{"model": "self-supervised image encoder", "train_examples": 90422, "color_jitter": 0.4, "cutout": 0.25, "method": "barlow_twins", "norm": "layernorm", "inner_norm": false, "depths": [3, 3, 3], "projector_hidden_layers": 2, "lr": 0.0022, "grad_clip": 5.0, "lr_schedule": "step"}
Rows from block 3 of a small self-supervised image encoder, named by matrix and row number. Rows with one number belong to one neuron. Each number is 500 + 50 x the weight over its row's rms, rounded and kept within 0 to 999. All counts start at 0. Numbers have three digits each.
Before each neuron's rows are labels from the 100 images, of 14848, where the neuron reaches its largest size: "strongest on" is what is common among them. Only what is clearly more common there than usual is listed. The data: stained colorectal tissue patches (NCT-CRC-HE-100K).
# gate: MLP gate (model.blocks.3.mlp.gate.weight, 384x128), inputs 64-127
# fc1: MLP up (model.blocks.3.mlp.fc1.weight, 384x128), inputs 64-127
# fc2: MLP down (model.blocks.3.mlp.fc2.weight, 128x384, transposed), outputs 64-127

strongest on: tissue: smooth muscle
gate.25:546427519481415474539586554453441508522471322487486455469514427580451623495489499513519445501517363495530476522495501468563592398514535451548478578483495494522502593511475515489480469505507513
fc1.25:541520477505544525493546534465424482550470472429460456597490579470483537580555559488455441482503519532527376449520568480516523453486565468516411497499485431497560579508610569535497491491486518
fc2.25:381498484476560501445560541552468562504542480563542553490490507508537590590480527508550462493541438527433570482514500528429550576446399464480456555507506502527459575426523449506417453500403632

strongest on: tissue: tumour epithelium; tissue: smooth muscle
gate.303:528472478581432433497427525445520564491607406429435505459526534456566449434429486522477436556477468533523384468489454495520560522441537560556462444550635522481508487542507474559539471448559529
fc1.303:411531587477553379453468508449484497555522522518547522473376480555483514450540509508490512470509496445518554458461433472524462562517549555579503518541609547526544544498374464568538419512564560
fc2.303:550474429410483437467456508518502501450450464496465507413549447554561555521420588529492539580516525461524536444455559390543470462531467440508503489505639543474524457505422474502463507418586455

strongest on: tissue: adipose tissue
gate.381:514515472460594549500568397458490466472408527511570512485533446545528444562497553482589475535520507488455539414529503576561518538534513545461436463459474568435422580515411411513446460481489529
fc1.381:518540452487461429548508515540561465506528561565594471606474598368481520514460460451503523561450477565555504523521507387391574551561457581497550504594547539539471565454480524543549465516473457
fc2.381:465554501483466480440548520545510340502459557553468536488503506472430512472423461611517535604564620415552482474505408514506574435569447532518484541535477527506538464455544395455487494478509438

strongest on: tissue: tumour epithelium
gate.227:496440461521480518458455494434579551419437510491518500488630581512474532509526499624461585553557434560514510546506543563530493517518414564483537534475490569517527379553500421417474454444505553
fc1.227:408430433503537501504495578371470515428537466460503540495641536482474463572500469533477522607586480512527551483538524536439501501524411538493560476452429421534539341406473502443520473408549569
fc2.227:534429442456493567530494531477525450532561465522512439452525476508534494436530525477455462558383506438546500486518490472499461532547523433513465521496500503506525414489522562525512498513533377

strongest on: tissue: smooth muscle
gate.39:436532470526430483418534495497452459485471514514496526503482625468554451514487575475454492539547535499529564511487533466449482523494497520437357442442527477529498532500422467497499410449508544
fc1.39:503555524451507448454486542540524494518441503572480420510514595388640449491476547531598510425566515449554465526482441493510561446570510491561359412408471463525474529430506505513509517547499512
fc2.39:468448516484466486560470483529545521494475406445547551509492580550447497549502463479527489452437486599487485477458463506482430424471516444476531399509439529391539534480508471534560565522451524

strongest on: tissue: cancer-associated stroma
gate.372:590461508553543523536593554442394533532420543462487559540461509557635439549514583457480511495550528472593472537475479529524551517456478440497547424477533458591516360507518565465497466488540468
fc1.372:539501538465626493584525536532489511460482507571490413507579424506511513460545532487532497494473512593516501492432516610516577562432534521514512435490541418420499449469466440525442519593459591
fc2.372:422545447423567547435496488551421515538501501526517500566467539554530478497478478506466470551485492475527475487536471484467447381380455513468511564527492468551494529490488559473391375511519631

strongest on: tissue: mucus
gate.69:498522539464470530534557503541509575461556464456470444467519485612450554427515499530460502538525438527555379524537570472524581493462566514487480473415467582498463452488525508558517515517463510
fc1.69:492575577482524468576531489524480573447514517546575491435540517570520481487472451482463524545532474477531514492419493552446508580449483568488566497619444517520539447437406507492497429496491568
fc2.69:559585523498518571525539498477559407450504521519573462427497456482558461511468543417451468441478519466539448558533519466451532531526551599503536505443560424553449523549529578565481476518501578

strongest on: tissue: lymphocytes; tissue: smooth muscle
gate.48:498400572554502544540613498544525532548525447492484426467441522543413530453511457460517555575427399480512453460506488477505502424493547521544570549542567506523476437566507444492544472594536499
fc1.48:479510507469503460460539489613465484381476520538534515508560505524527472528457478525494535503472542509528532430441412490478545555445509521470555464461517505458482582530456488534508494510435575
fc2.48:513466560549513499545537460429497407469513491430346494564505464457526508538495486493520468505551472474547442531438511425538500501561625483510513505463504466482454442570453537540546544516521557

strongest on: tissue: normal colon mucosa
gate.107:526536477506476483468556464535460469501465577496453593624507512452511487570486468442383483452500541567527508530557551408487535486462538443506478452524512499538400533522490493487520579517439435
fc1.107:528512460485522541385492536490543508486489453494517528456567450414652370540490440510499571484523580510437460449517510485512482527475539401533431392387449449479482493508505543587478544528349449
fc2.107:572462518536517458494563547510544465473553572528525484524575467451602467589511495512467519464473507526512571441514534450510497554541491480532467537476428462585464436555390423514462523497534533

strongest on: tissue: smooth muscle
gate.136:487473384428459507550493504551547455635572466512471518466507498546518533418471425437444474452448488454441366510540463579488467573511531477548567565500574513513444506512486548575510491370498489
fc1.136:535493505559502509406525488507423521611437463545516517545493549402486476649529447481590500484506575569483469442473427541459460461509561566533443479527548477532557541541469468581520565455518422
fc2.136:510531634575488547516444512449508515440445432447480511511492507475531427422572552490535551589553455455542510496459468462583393540502503499543474476427543499505517495518553531449529533528542516

strongest on: tissue: tumour epithelium; tissue: normal colon mucosa
gate.238:567501538534513412572523576457481490478586520573496422485422447549451509405454521376513488596476445504515447526478604461525487539496523508458499445601512555534464550551536562558522450482451520
fc1.238:485508601444531348444450531461381580412421471474451517475349456402514536566547508461497482520487548460522487446522467392533488459496535556452506512517517523439528610497512530571411446509484479
fc2.238:535493545467476563508459524485445580546489473485448408516462533604548524376501438495597517556517503498495534537494513508531465507527470498522500559449603569418490498445502511517413497496604509

strongest on: tissue: normal colon mucosa
gate.301:527559629501493594475445497515523542469533471462537461565568510509571461497436494535607576479541493466586442484544515444550430521473506397446480429392497441557464457510485483429529544564529546
fc1.301:526567490488473403527483449496586463415475487457485494491534508491441488476495496560543477440523516510485466547549458510516563490590516574559467544481471488480419529540536532495551484532517556
fc2.301:579493445536527536575431505504440510434563442519459451529509516487374452568487476458562529500476547569474456462463391516533423439509482449502491478412421468563525438608460537511501479523510478

strongest on: tissue: lymphocytes
gate.244:464508503460522505533541553493522556461521463533558405532459507458513482538615523463516514489464529484534487338440517497569559406483527460545574457516466569516492445538392541465527505532471501
fc1.244:564499534481535529538555485566483551538515527563518519518594517571474483496467432535444527489521480555489448481473445528498522544439511479401432536517486442520474484484483492484500505509510537
fc2.244:446552459475525507490519555470550439504553543435673492454557486476530478589487532506560426581453427492464434420463559475520634554596557534502483439535482422487467413496423431533533578509444399

strongest on: tissue: normal colon mucosa; tissue: mucus
gate.164:507442504468517526456526510490479477429541507482483469630476519480476438511490535583503557523411361464523601480499397497567545476494513499453542435505545563490485466384504478467595548612554567
fc1.164:444474542616543514570442459470503471504501471480486522441466465448523452466530554490459468451553530531449500555470568453454508490595537504513420469456459455537513543613573542512407465484556432
fc2.164:428570457560453560366481479577528571510481450584486462534545531514457543452464419549541516568439508495457489528508486543518592347377442547444461450542398543478457491472547503456427443580457442

strongest on: tissue: smooth muscle
gate.82:554490566584520552497497515406458480503462504604441515521483424568556495537473571551479474559548486518480421503604449555510439527493417466462479480456481512498491409422559458478544541600543518
fc1.82:491480572474466440463536616483505546553522479461471511469470453561494485565565502487513553610502522436376396520503625385490447569472473450568465472519533588501487491503505463545485518515527482
fc2.82:481533532552517507560468542459481365432521518526536485456538502498423507465454427533517483464602576488537453583471416427588476376572555470389468467423514460480499492379488438499481526567505567

strongest on: tissue: tumour epithelium
gate.104:503415354465512551557474498503439533459455654495538595490503516469596471431435470451570405413498431580487451488517517548445410497468550496526456478495468504493523533496521484411493553426523484
fc1.104:489394503524469489466504480490477500547458450507570430416576556520486541430537533574660520524510396542557511460492511524555535545573523500489469546500448712462482476585455548472480489491521566
fc2.104:445424485514494593552515481518473546525397411474550536584439551501509488458502512512509535529476577443507481503416459537398488398458454526463489455468528531430510464524530536562536482531460533

strongest on: tissue: smooth muscle; tissue: tumour epithelium
gate.352:517555521523547462595385550454516516459477518456543429598499498457591575508485518519505441503539513495582517518515406478458548503399498514473565484478400538476580500518562430491546465414552548
fc1.352:469500625420439454488511514508451519487443501573574491402513468510526531481443456450636490481499493448499538614468431480504483499486503516585442535526554528462504536396535548521448450488567467
fc2.352:444462523610515482500475623533452453453474449495536525514521448569544583429422598497537551524492482627483474557503471527546447518527490488440510476464496479517470494522536435394491572531397535

strongest on: tissue: tumour epithelium; tissue: smooth muscle
gate.8:555428489520431508508512496500505546445551471410395600526535474476503489503470481534450464489474526485564426443537523424506442467461515485413510500497487552594465508487450458515515516470566534
fc1.8:496508409533459543493473439560518516574480622567493566550518526431508484448480447451508470460428491429527440520506464513512431535483490438447525473486529552525517557470362536577548518421443554
fc2.8:500490516460488532505481569501529469489503566536528386437428493544558461524482500521561486578361520424495362533498498527515599497465549516630495532543627548461538459506560478464522455447503429

strongest on: tissue: lymphocytes
gate.361:535473437524564535575479460482532554532531581455563547501529509490458448535580409461502588482476528523433641466458510487457451512505476497564517535555510493466425500551352431399425507449457463
fc1.361:432533615535586486527557418437500543447548489475485497543453536625431507499456528534494545558537484519581435470428568480481574445419507518423510493561514504543437454435498529524587494519548475
fc2.361:614511418475514491558515474470498347542538517506595486432492448449616469505365533429527490561429574504507439430493463482482502429557554543502537494488510496508510442575488467537450472579495383

strongest on: tissue: smooth muscle
gate.349:530446416489518599565483481555508485575470557512565540573541544472538457555451546459518415464402480508508495534427444526401464513466472564450467466436506489537478567449476484466590564512447523
fc1.349:459562452506476456485524480431502506523627526498477526411492524510462609513492520559450541543563519348509423485534562448533468414527490493542537547601560517522543478559485443528504464547585478
fc2.349:517515478499603524528613468445546564482652486424595494668561517563481471499534516443479476533446501598435483469502475451470439636490509542485539457555525535584514502486470572466531506531556509

strongest on: tissue: normal colon mucosa; tissue: tumour epithelium
gate.279:519512515439512474577570509556521487508623482550523497443529433511488498491535504540585508446580549569490451499453429521482531500437469455542527548577583483426369493501472457513398462481546419
fc1.279:425505492613494501417467517429499511574477432510417533478516425470547490447522479584440494512488547460542516433588604424575506531514475404502447439419467490593538542474606536457575535488452500
fc2.279:562477567504536560388520556551564622567529450529507511501485476459542530499547492502593447466478472457516560379420447400499473504468526454487475541454433496543473566539422519484442478536542534

strongest on: tissue: adipose tissue
gate.294:449568592463430450454531482437454475492453446566520478471448396524467572535465441493541433549439482479447490491443330473509508504505519569588496568506513540431491588482518428561459490538462504
fc1.294:567543457463514477470580605493447468553544531527478468504451489508473484486517407392527464516475476405501449438483556445522479494556532480507550535607524479502492569593521543477505534409467529
fc2.294:476553479541459561508519448427526477512519461437483488499404639462411486460602436468540478534491512512562445576554513524506481510374516394546487536468470456517472470493591584512490436493482541

strongest on: tissue: debris
gate.339:491532496362453477587516532539555497604529515580530406467476506432524424521589415521546528504476536499465508386548545513507544447501570436495609422478529454475440455534393479459453496467402528
fc1.339:506467531481445508506514504511545458348547514496486454444556636533474538518499528457521495417546505518436429472462478512502518517501563499456529536592442585475449458438467600430505485559475522
fc2.339:448553402500461452457476581431541408451543508540505625423536458495500530468477680496440543484465385486511433403439473494559558445557568434562485487511542452561548479469489490421506626453477478

strongest on: tissue: adipose tissue
gate.299:550450391577540515569410501443562566493462476559598544463529513453610507467559435534619488527492479537550539444473447499520484553430469533495455530454499572443549473493474508514490450482494451
fc1.299:521404533555503575480521489512530481529486532449531527588506461541501502488535503529475511379470474604509473466566495575497435593563504439498446511500442610497544500468547556405510602502456437
fc2.299:511483420497514466482555421553458538519506508472543555542451470459472524479475447529500518515486514444481541469455553503394512414580496462581481402518535419440515543456526514609596446517369589

strongest on: tissue: adipose tissue
gate.123:475441452463478511406549371467550508533516480582477515540515512420488477521465438520535537439471544471536468388547516476449508480656483489530438511501482489504497499531474556530430526481490461
fc1.123:470431519490511510478413580545481543549508522468458525533501465449549511513577523482445444504549568502487460521605474561460494516514477443524494488422410553542420542511638528528554414453504506
fc2.123:480539573445501492473597526534546486425511547474501498508483528498476462560569430523487532558483433529521427530442558539470542466529497542519401503493439482541526534524410543512472437487492499

strongest on: tissue: mucus
gate.371:507515508477566474439480545549546563456497520498495524510559511478512551391529493486504514437487437599555494541543451542503482477477514524495436584499420605510479468541514460454518472454445442
fc1.371:484485500532470421513518510493525490468502533446504441537460516429570520374475411491497582378529495569523545494513524493539568550518529513500476457562502536408524484540434526551376415475422509
fc2.371:576498429485457432571557490447497525476512499602514452505526559523539449582502569399377536470504545428442448530552515477368462506540473575613537441439444531505539478455569488581519487449538495

strongest on: tissue: debris
gate.41:441514628486489525423439504503545448518500557573530459500478450502591434442501543522536552381550548521502514508583434535559522553538419459446503472467464478489406494537546426439449565553460460
fc1.41:562488410455493625420536519544525481481510488445508584559500512550546481545496515513517487442518493495497479440550505538481490595540465457446468469521505497567492449460501495575546553459499519
fc2.41:492451450455563486464505403528464483514546473486544473503483554621405498589474451548597540547465483545400502442515548434464559566456440492509472409497474513488658529402491525522597477488485573

strongest on: tissue: normal colon mucosa
gate.40:492551383498525560515662540505574468592609450566581481545502464493457447548587562527526473504539544464507498548443438472474422490554467425474436509502520481564396449520473481546487449354545495
fc1.40:485527564624464647465401432437473433396475468430463576423518489467496522508524513457517482470437480551499539429529483482546456472553435558477467557497500436447519453421528428431569548511485425
fc2.40:506521545516505590461548685485567434498439454480564553426539454468548545437426594463535434476430402549522456408503522465593461576528525546490501612536477478476426531520463427436505639513448497

strongest on: tissue: adipose tissue
gate.3:491586570528523438397410505509525533525401409478411563452465528471464584513493438495497451436427423471429490482502546491539458407512570472585498649622518523442530551558487506440528490508474529
fc1.3:409591576503442458460492480490524484420568560536487496478423436552527492494483453462465526534439530482512646474521503427491517499497520524466569438484511488451478626526533458500498528501402463
fc2.3:549573453477461553565527467410459512515546500436574498597507399475586478456471546524526501502490630434531484506481442542614498488547525490503481531492544544527466471663516590494452492481509491

strongest on: tissue: tumour epithelium; tissue: smooth muscle
gate.218:591527513551513477484395426469513434444469558373469507579511550482466605477381604481490433562471449558529461657491522495517500527474480502472532483467545571408545470565494549452519516623388567
fc1.218:501620403514468542512452468511543502450604588521511436480455500430520500477458470518596512510535559388436509632512460522443453408543500572526596441516560476483459550429504458533450524463526484
fc2.218:483486525485579509465462514456540455449502483511464470410595417600575598486564535566541504506508501532490523456480473543532458478519416512543447509490487465655471433523509456459495553515482520

strongest on: tissue: cancer-associated stroma
gate.214:494428549536454563541511576497476543443495439540439442475539484527523493576522564494522471447536362515488465477482477531497575542426508543507325492494424451477397479473473489456499593525490406
fc1.214:456475429479485528441478463566543489510507611517594550472539592449546451593477463444560585520470521555484484537438474531429428565534486550403576484475447517450425432460550497425498491500517511
fc2.214:433558447504554498527431558532465469513446573510526617485503442526554526456383502528538439565539523489579482499553569556396591580443446458562615533508549461489448493515495459493565403512446484

strongest on: tissue: adipose tissue
gate.202:545376485570461524549432439483577433451428515407511463471528446481496556565488444539533516445590518577497495488497569452619485549498446509476551385477497521493467435515408515430424457543572514
fc1.202:474638490555498453457421430534460507446499498563454462447555487530491509519466488510486474440597552461538482484558426444446507443505504485542516516442493413517455433520536470484462507546534519
fc2.202:522533572527517560529470525477422541420516392576428550442527446518491504530507508497554471469464472550495548481430499537527432516453522502444433541426620522572485465559480536459521540547486500

strongest on: tissue: smooth muscle
gate.2:496434565486432484476451502511431487454500382494430448558608486468437611444520547556509494453493465569540419528442551511546494392559488464487514625507497530482560529518496534519428427451478512
fc1.2:532516462567545522564510504502523513612522416438484520469504544582443560471510456485439485506507479504496403498527545481512460361476526467527438644562507494552505571606528495497543466394474479
fc2.2:422527517484544542457584545541518485518499487479498543517450592543405510584473514492486444461412452494494508428517560565402512415401495515515535421579469416459478507406480458511516450528412520

strongest on: tissue: normal colon mucosa
gate.363:431528515497462599477452437485530568504538463398507489540508533510502537531418439482564544472523558587542551562361580463534528473463516561533530508472508460465585502519520474550470490425474468
fc1.363:530382474383495495562516429536449578489505469486526477468499468520402523546553339546439527449494430403466453415521424542523518501458558542549528546550482507487464460487461522562510493515562561
fc2.363:484569477546505568450503498524465534447511466423523545566506512498495512486504470499503459441493440473493454526476504507471575509466502518556488531498557461553394551475485504527521416605474559

strongest on: tissue: mucus
gate.54:567453444462411430587463540495420481538511377543468469513553491514478508549455489488463496459542421513546529528554448564446562468468473441587474530450557459479479520535553517503485509436567476
fc1.54:493497440568577556499447552531594538530517436506594491536566520547522520468515455532526502525479393564556579553417433512494577542468524503419460453521458584491442464408502465513509525497476478
fc2.54:656548547582466526526452412499544487476531459464447545554527578459524480441562422450484496430401591538403474519507494521554425489498587523517468494448508512443467525614480479526500489523554443

strongest on: tissue: tumour epithelium
gate.63:527458423538449447543594530500563503521497477530399502483495577399536440399522552546498557465542526459436449454615541417518540475483484514529560513490614487492554461464467431573540454365510560
fc1.63:558499474526622587484503544433428489449522528436446515582491531453517509632472560558463427563566470447561497497517448423517491484456495531414487424483535471522423448492554478531560521460607569
fc2.63:523436488550429460659417503512473526550495436489458447547487586429480494556576418563516519508481498447548517539476463511486405530488539383462464496472447556479528541556552484510494497517478456

strongest on: tissue: normal colon mucosa
gate.34:539542583569488540534483463469548495459423561459510531483401521529444566528604505435532551598492550642449503478479524502470453421447482541444523542572472477588507490502458523385468469588475382
fc1.34:564479464412509445495504554434504537455564499478482595493532547532602497446533469531448519476457486451543424442444466560476488526474509478566487561484569558506391418431510436470544581468542548
fc2.34:471449520573523549484482565500477397479498496520560591496503480457563490572561543595504518568541474470527434477506472540512514533536522414478465502412497382521510526565525471434497521542320505

strongest on: tissue: smooth muscle
gate.305:513517513451481482524513441553542514530479516484495472515436538403490499618533391466576470421555488553495604484555467483536402409502512453514388568433463468543567602554420497504457490444507526
fc1.305:578451400497582551554477491508529517465503504504497520484500564402477557478489498471454463533619594483540459492425502492455505527487515445555460560442465404449464478476543480515432488483482530
fc2.305:392570618508455527522431490531472484461476518546474530411469543533563578486477551490531473546477420419525644479473491464452479464473511443534441623533566495460511504416417530515483514479476508

strongest on: tissue: debris
gate.94:497417462484532471481589531469546433512518497590407517511532531514523490518455458574467435510521494484474505577559465497542550498535428498523503561529464487534460446540423477454460486499506502
fc1.94:500645491372573549614509513527528530536478501588456469446435583508523479463487459464490535501499434436473438494444450510500510483468516584582440509544519551419403480477538530500429480442438433
fc2.94:550521572441538442520479480461430626547484498533538535482490423446562511443449410482497514392573568458566602459522550549468483485474501491515479548477587467515471484545479520550531505423531611

strongest on: tissue: mucus
gate.185:431545535482459465540458514465421455448499477499427525448509485612508592440551445418409523492476569548561454514475647559477569461567561508522552585556469514522502479592480520427494490535456497
fc1.185:496535505508575535564522501483562495562622468485512482577593474589474620524546491579546473519468475412516410520501439409599524448469456482562559550480504511499523538527489493501608485487529542
fc2.185:470454513516491594370556490521537529524469453481477558496526506515424552439553446486504476533440452454542469473440498553548501391470487434448502437592436428507453428443533521527472544531474517

strongest on: tissue: adipose tissue
gate.347:456475584540543431561535603469598516495570492480462471526506424554478537487508505445453530486472538406558391508466546440551534444448367485539467508510494469585527474570509535472460493557457436
fc1.347:507511447560549642554471531547596448566487488486477538505572525515508518508431512488432473472491485563479478534471563515516526556514460467508597518463474492500480476489529465507517464504487443
fc2.347:526501439466576437479531514571405465518542449505453490532499492470454501609437502562469498526445541572475446521547481465455542336504441528485475485514497465557554518511433437482531423467536548

strongest on: tissue: smooth muscle
gate.246:483484624497547395456474517447456474462487457552436393464523497483442503502514554580489443531536610501535540487457440516496489413541485482540555512533556391483537476544454530488444503578530581
fc1.246:535472534547511698450473418531528466517451489419443471473504520500460495629449481496573442514538537634398502532464427537537483504471539515489519465445538434454502497423479507514524517526544437
fc2.246:480516525492500479539511528554549492553534489500402509468490507518474493620460594555516547397506490560434493478487471381461479576476527544420495475497424535500577537473379466487461582511583446

strongest on: tissue: normal colon mucosa
gate.230:560496464371581486580550533443556534497568442530632421576585451503526463504555412645480581480545488463471482473507360493492545514457497486503517451524499568486417482440478445524456547486590508
fc1.230:499545449448440469567439497488505427519504544551459517660484468442531535413480570574378537564521570416544527501598450446474499469512464467500510496520497514467488463593450469530469455522514537
fc2.230:437493491442512496544385530527515552525462487591540461468534459516499506503506469556531496473535508471492526463547570602435572507436405389543519554570542517551561475449596479447614484437480538

strongest on: tissue: debris
gate.98:439462589447548435562573563429467597475486506474506478547476403672511475537481527487452519460460505545511459606476449542488469452458463573507510514525498502505497478500603456431574545500577483
fc1.98:519524470470444451527470467469440543477496478525499491460520431479537495486515529378505426549443559551538455520466460566452497493448544568463534532606536478460423497451481421495483477402545513
fc2.98:449509492442542474531444621481600479567496545473599407516488642507552465529600448438546472569594454536487442544382461488492400583529628499442457474494490477504493517488481507516556600470528498

strongest on: tissue: normal colon mucosa; tissue: mucus
gate.97:500503500435464553481492525548507462471629521488572481533481539492492518470462405509439506513507509649505545500449439476562509521494494489416463474472381473485405595450485528552545498555462414
fc1.97:496520383473481579518465525568476481481492531473520507526567518446479480551557584592414450512488637590482500448527479542518464548520507446479412498478467443503595457526496468456572515432471541
fc2.97:465516479420546493514448551529502538529483504457569486469552466609513478537536539505603534458508453474394478432467408377533613541535447521486451412479437523524535579515482449542477613481462435

strongest on: tissue: normal colon mucosa
gate.201:495589573416578510506510454532550445449523493596467485400551517476482489487478497506592540435593556482467508570454441565435497493577605453509611491522500540489453458502579479438483583531473480
fc1.201:519489444519501515469544464523552487590573551455511483443580536475498518495513516452498529564470547479413432481493551416594410462456526442501493511485459477511408405543398456502493479487566463
fc2.201:530568604532465502504556479505490606529456523626467484516426481485467495475436522491504491502472523460545572475523427603423475435442446540559482530358587509490464525473432611574570515541371547

strongest on: tissue: smooth muscle
gate.37:391487617440552508463481481479457483518472529543464527462502509480617410602411566545614454539455603602530459475550511545450523513527488540477545413616484420485514450518494527510505454509467527
fc1.37:463536552492598474475496451528457472555472459464412497396507520462411603566491478499614438556462546634531566477425590511492516372538484478527556578512484500438577534511466439466498433560450577
fc2.37:531491457397451400555478487440536504488522518507447438400545481538463430541503485528488540520577522440430454497480515450557452461553492529538455447498369612501600449595455471530449502437567426

strongest on: tissue: adipose tissue
gate.162:453526533482439460462507487574530548564508434500542493433434414475544495457533513451509542437386470497507614507465495633474493465433524532462493523531509454438552512499595446531447510452473471
fc1.162:434446439468430444613530577521530466599513515544585400462505494521463477439558469468547498539455331426409537562476488611516592553535574496532489503538509558483474453508564481508456474440564536
fc2.162:499467475539471582477491511542545542537471459507472406502449559485467544544561447415336549533459513553473471563501524476438422545539460518383547476473488553499448574496598427613456496491462522

strongest on: tissue: normal colon mucosa
gate.172:461605509570578519426551443505584537454518564518463431512526559533471495529520476520490589474548539620454409506543446543503384407510507519466450519431482526510427490481383567497567489468531487
fc1.172:502433441509491600511499510554492459500553498504500481504495471417537418509549565506530516577446605600451549502460512605523485426460496487460383492464521507360529520560446553570460358472500527
fc2.172:514450480430519419412469411532506559523511462454552400609573436567452432511543463524445506473491504566455604499407602405587543522547512511472511573488504508501541511504483523432489476444500503

strongest on: tissue: tumour epithelium
gate.370:491501574416596473483534490411516489495497432519518445476458519555532395497470591506536632540525458532455552530430497555570492463485471486535445537516485489439338480604503459503456478523557447
fc1.370:520532517560477544540501500450446548506476506356497529593483541461518469504490581560438507571559525475542474531490472530515484465496508509423468456460445501585586442549452573452601539483546531
fc2.370:503544460573485509415546580562521491462493436533601574493524499548505532505557576457509526529434417516481532416471473468540567462484464492445487489472483425578535479503542429451403567551485474

strongest on: tissue: debris; tissue: tumour epithelium
gate.324:553521489458564473492695444484443495466511546472476442508535523575476482445483527528471493526369513515542400444459495495517563482497526471501549432570519543592517449510462535433528570545496554
fc1.324:492501523460465495586526514520443569391547532489545464504489482575576474467544453494472515508464480515492484416458473549422531494390490522508622485518425500407474478461431465539473497471517534
fc2.324:441551540452446502416600515501510333576418535490502509427521578517481434454562457524548485567466482468535445448509499503440546494581537537539530513507412481493444455456523550514531499493454631

strongest on: tissue: smooth muscle
gate.56:529460490565503450500474477489495453520488522460515491514438470442449500632456587493475392589521475490457466486477448505585480535526418486386498499460522555562522519504537483528523445538578559
fc1.56:440479461514438469488470419514499569548452491440390524474558486520520442498479467512402441441495470413555496493486442481519441492496529418522434460450555477591590425506545571436476582542454504
fc2.56:431333573531441488515484432514557478509438489476497557481498467470544468507467462607606493509455479630529518467519506523579391488445535463446429514495491527511456486512479487470437494481491559

strongest on: tissue: tumour epithelium
gate.364:514507578503375467415458471491424494493445610464459514544447488600567502553433464467409487466580560516576429564552516538499490506506477543440494440447458487527463541455565518602513501552422513
fc1.364:471491519461490529590492520510551502493564535481574547445523502411462497599529432406475535563485472522479561506482495640406529533447453598525479526632439548523382452393460523444511446529525482
fc2.364:435550498468588506528476502549479452499495481649507491544402507522548541534539501442662476437547499488467536461556382499438466476535430584550487550509448482542480547522525560525510422572578566

strongest on: tissue: normal colon mucosa
gate.311:542505587424536530504588533431498497436527463512501489436537509522503535500541515571534514485541442481492472466453330653562496485499497475479451477575535520539437446518460453437507495486551546
fc1.311:564441574537498553479508564526434548459478368433487471493493461524460534530532541521498442519433393556535516503393550536554504481483460471449455521488428442533543430498465433482507511569526502
fc2.311:493552553479510543477438540503591503567528527443533507437596435523555518476591530585455491611507465569480498464500546400559453552593519510443421525500515535566544456501381468458486600482496470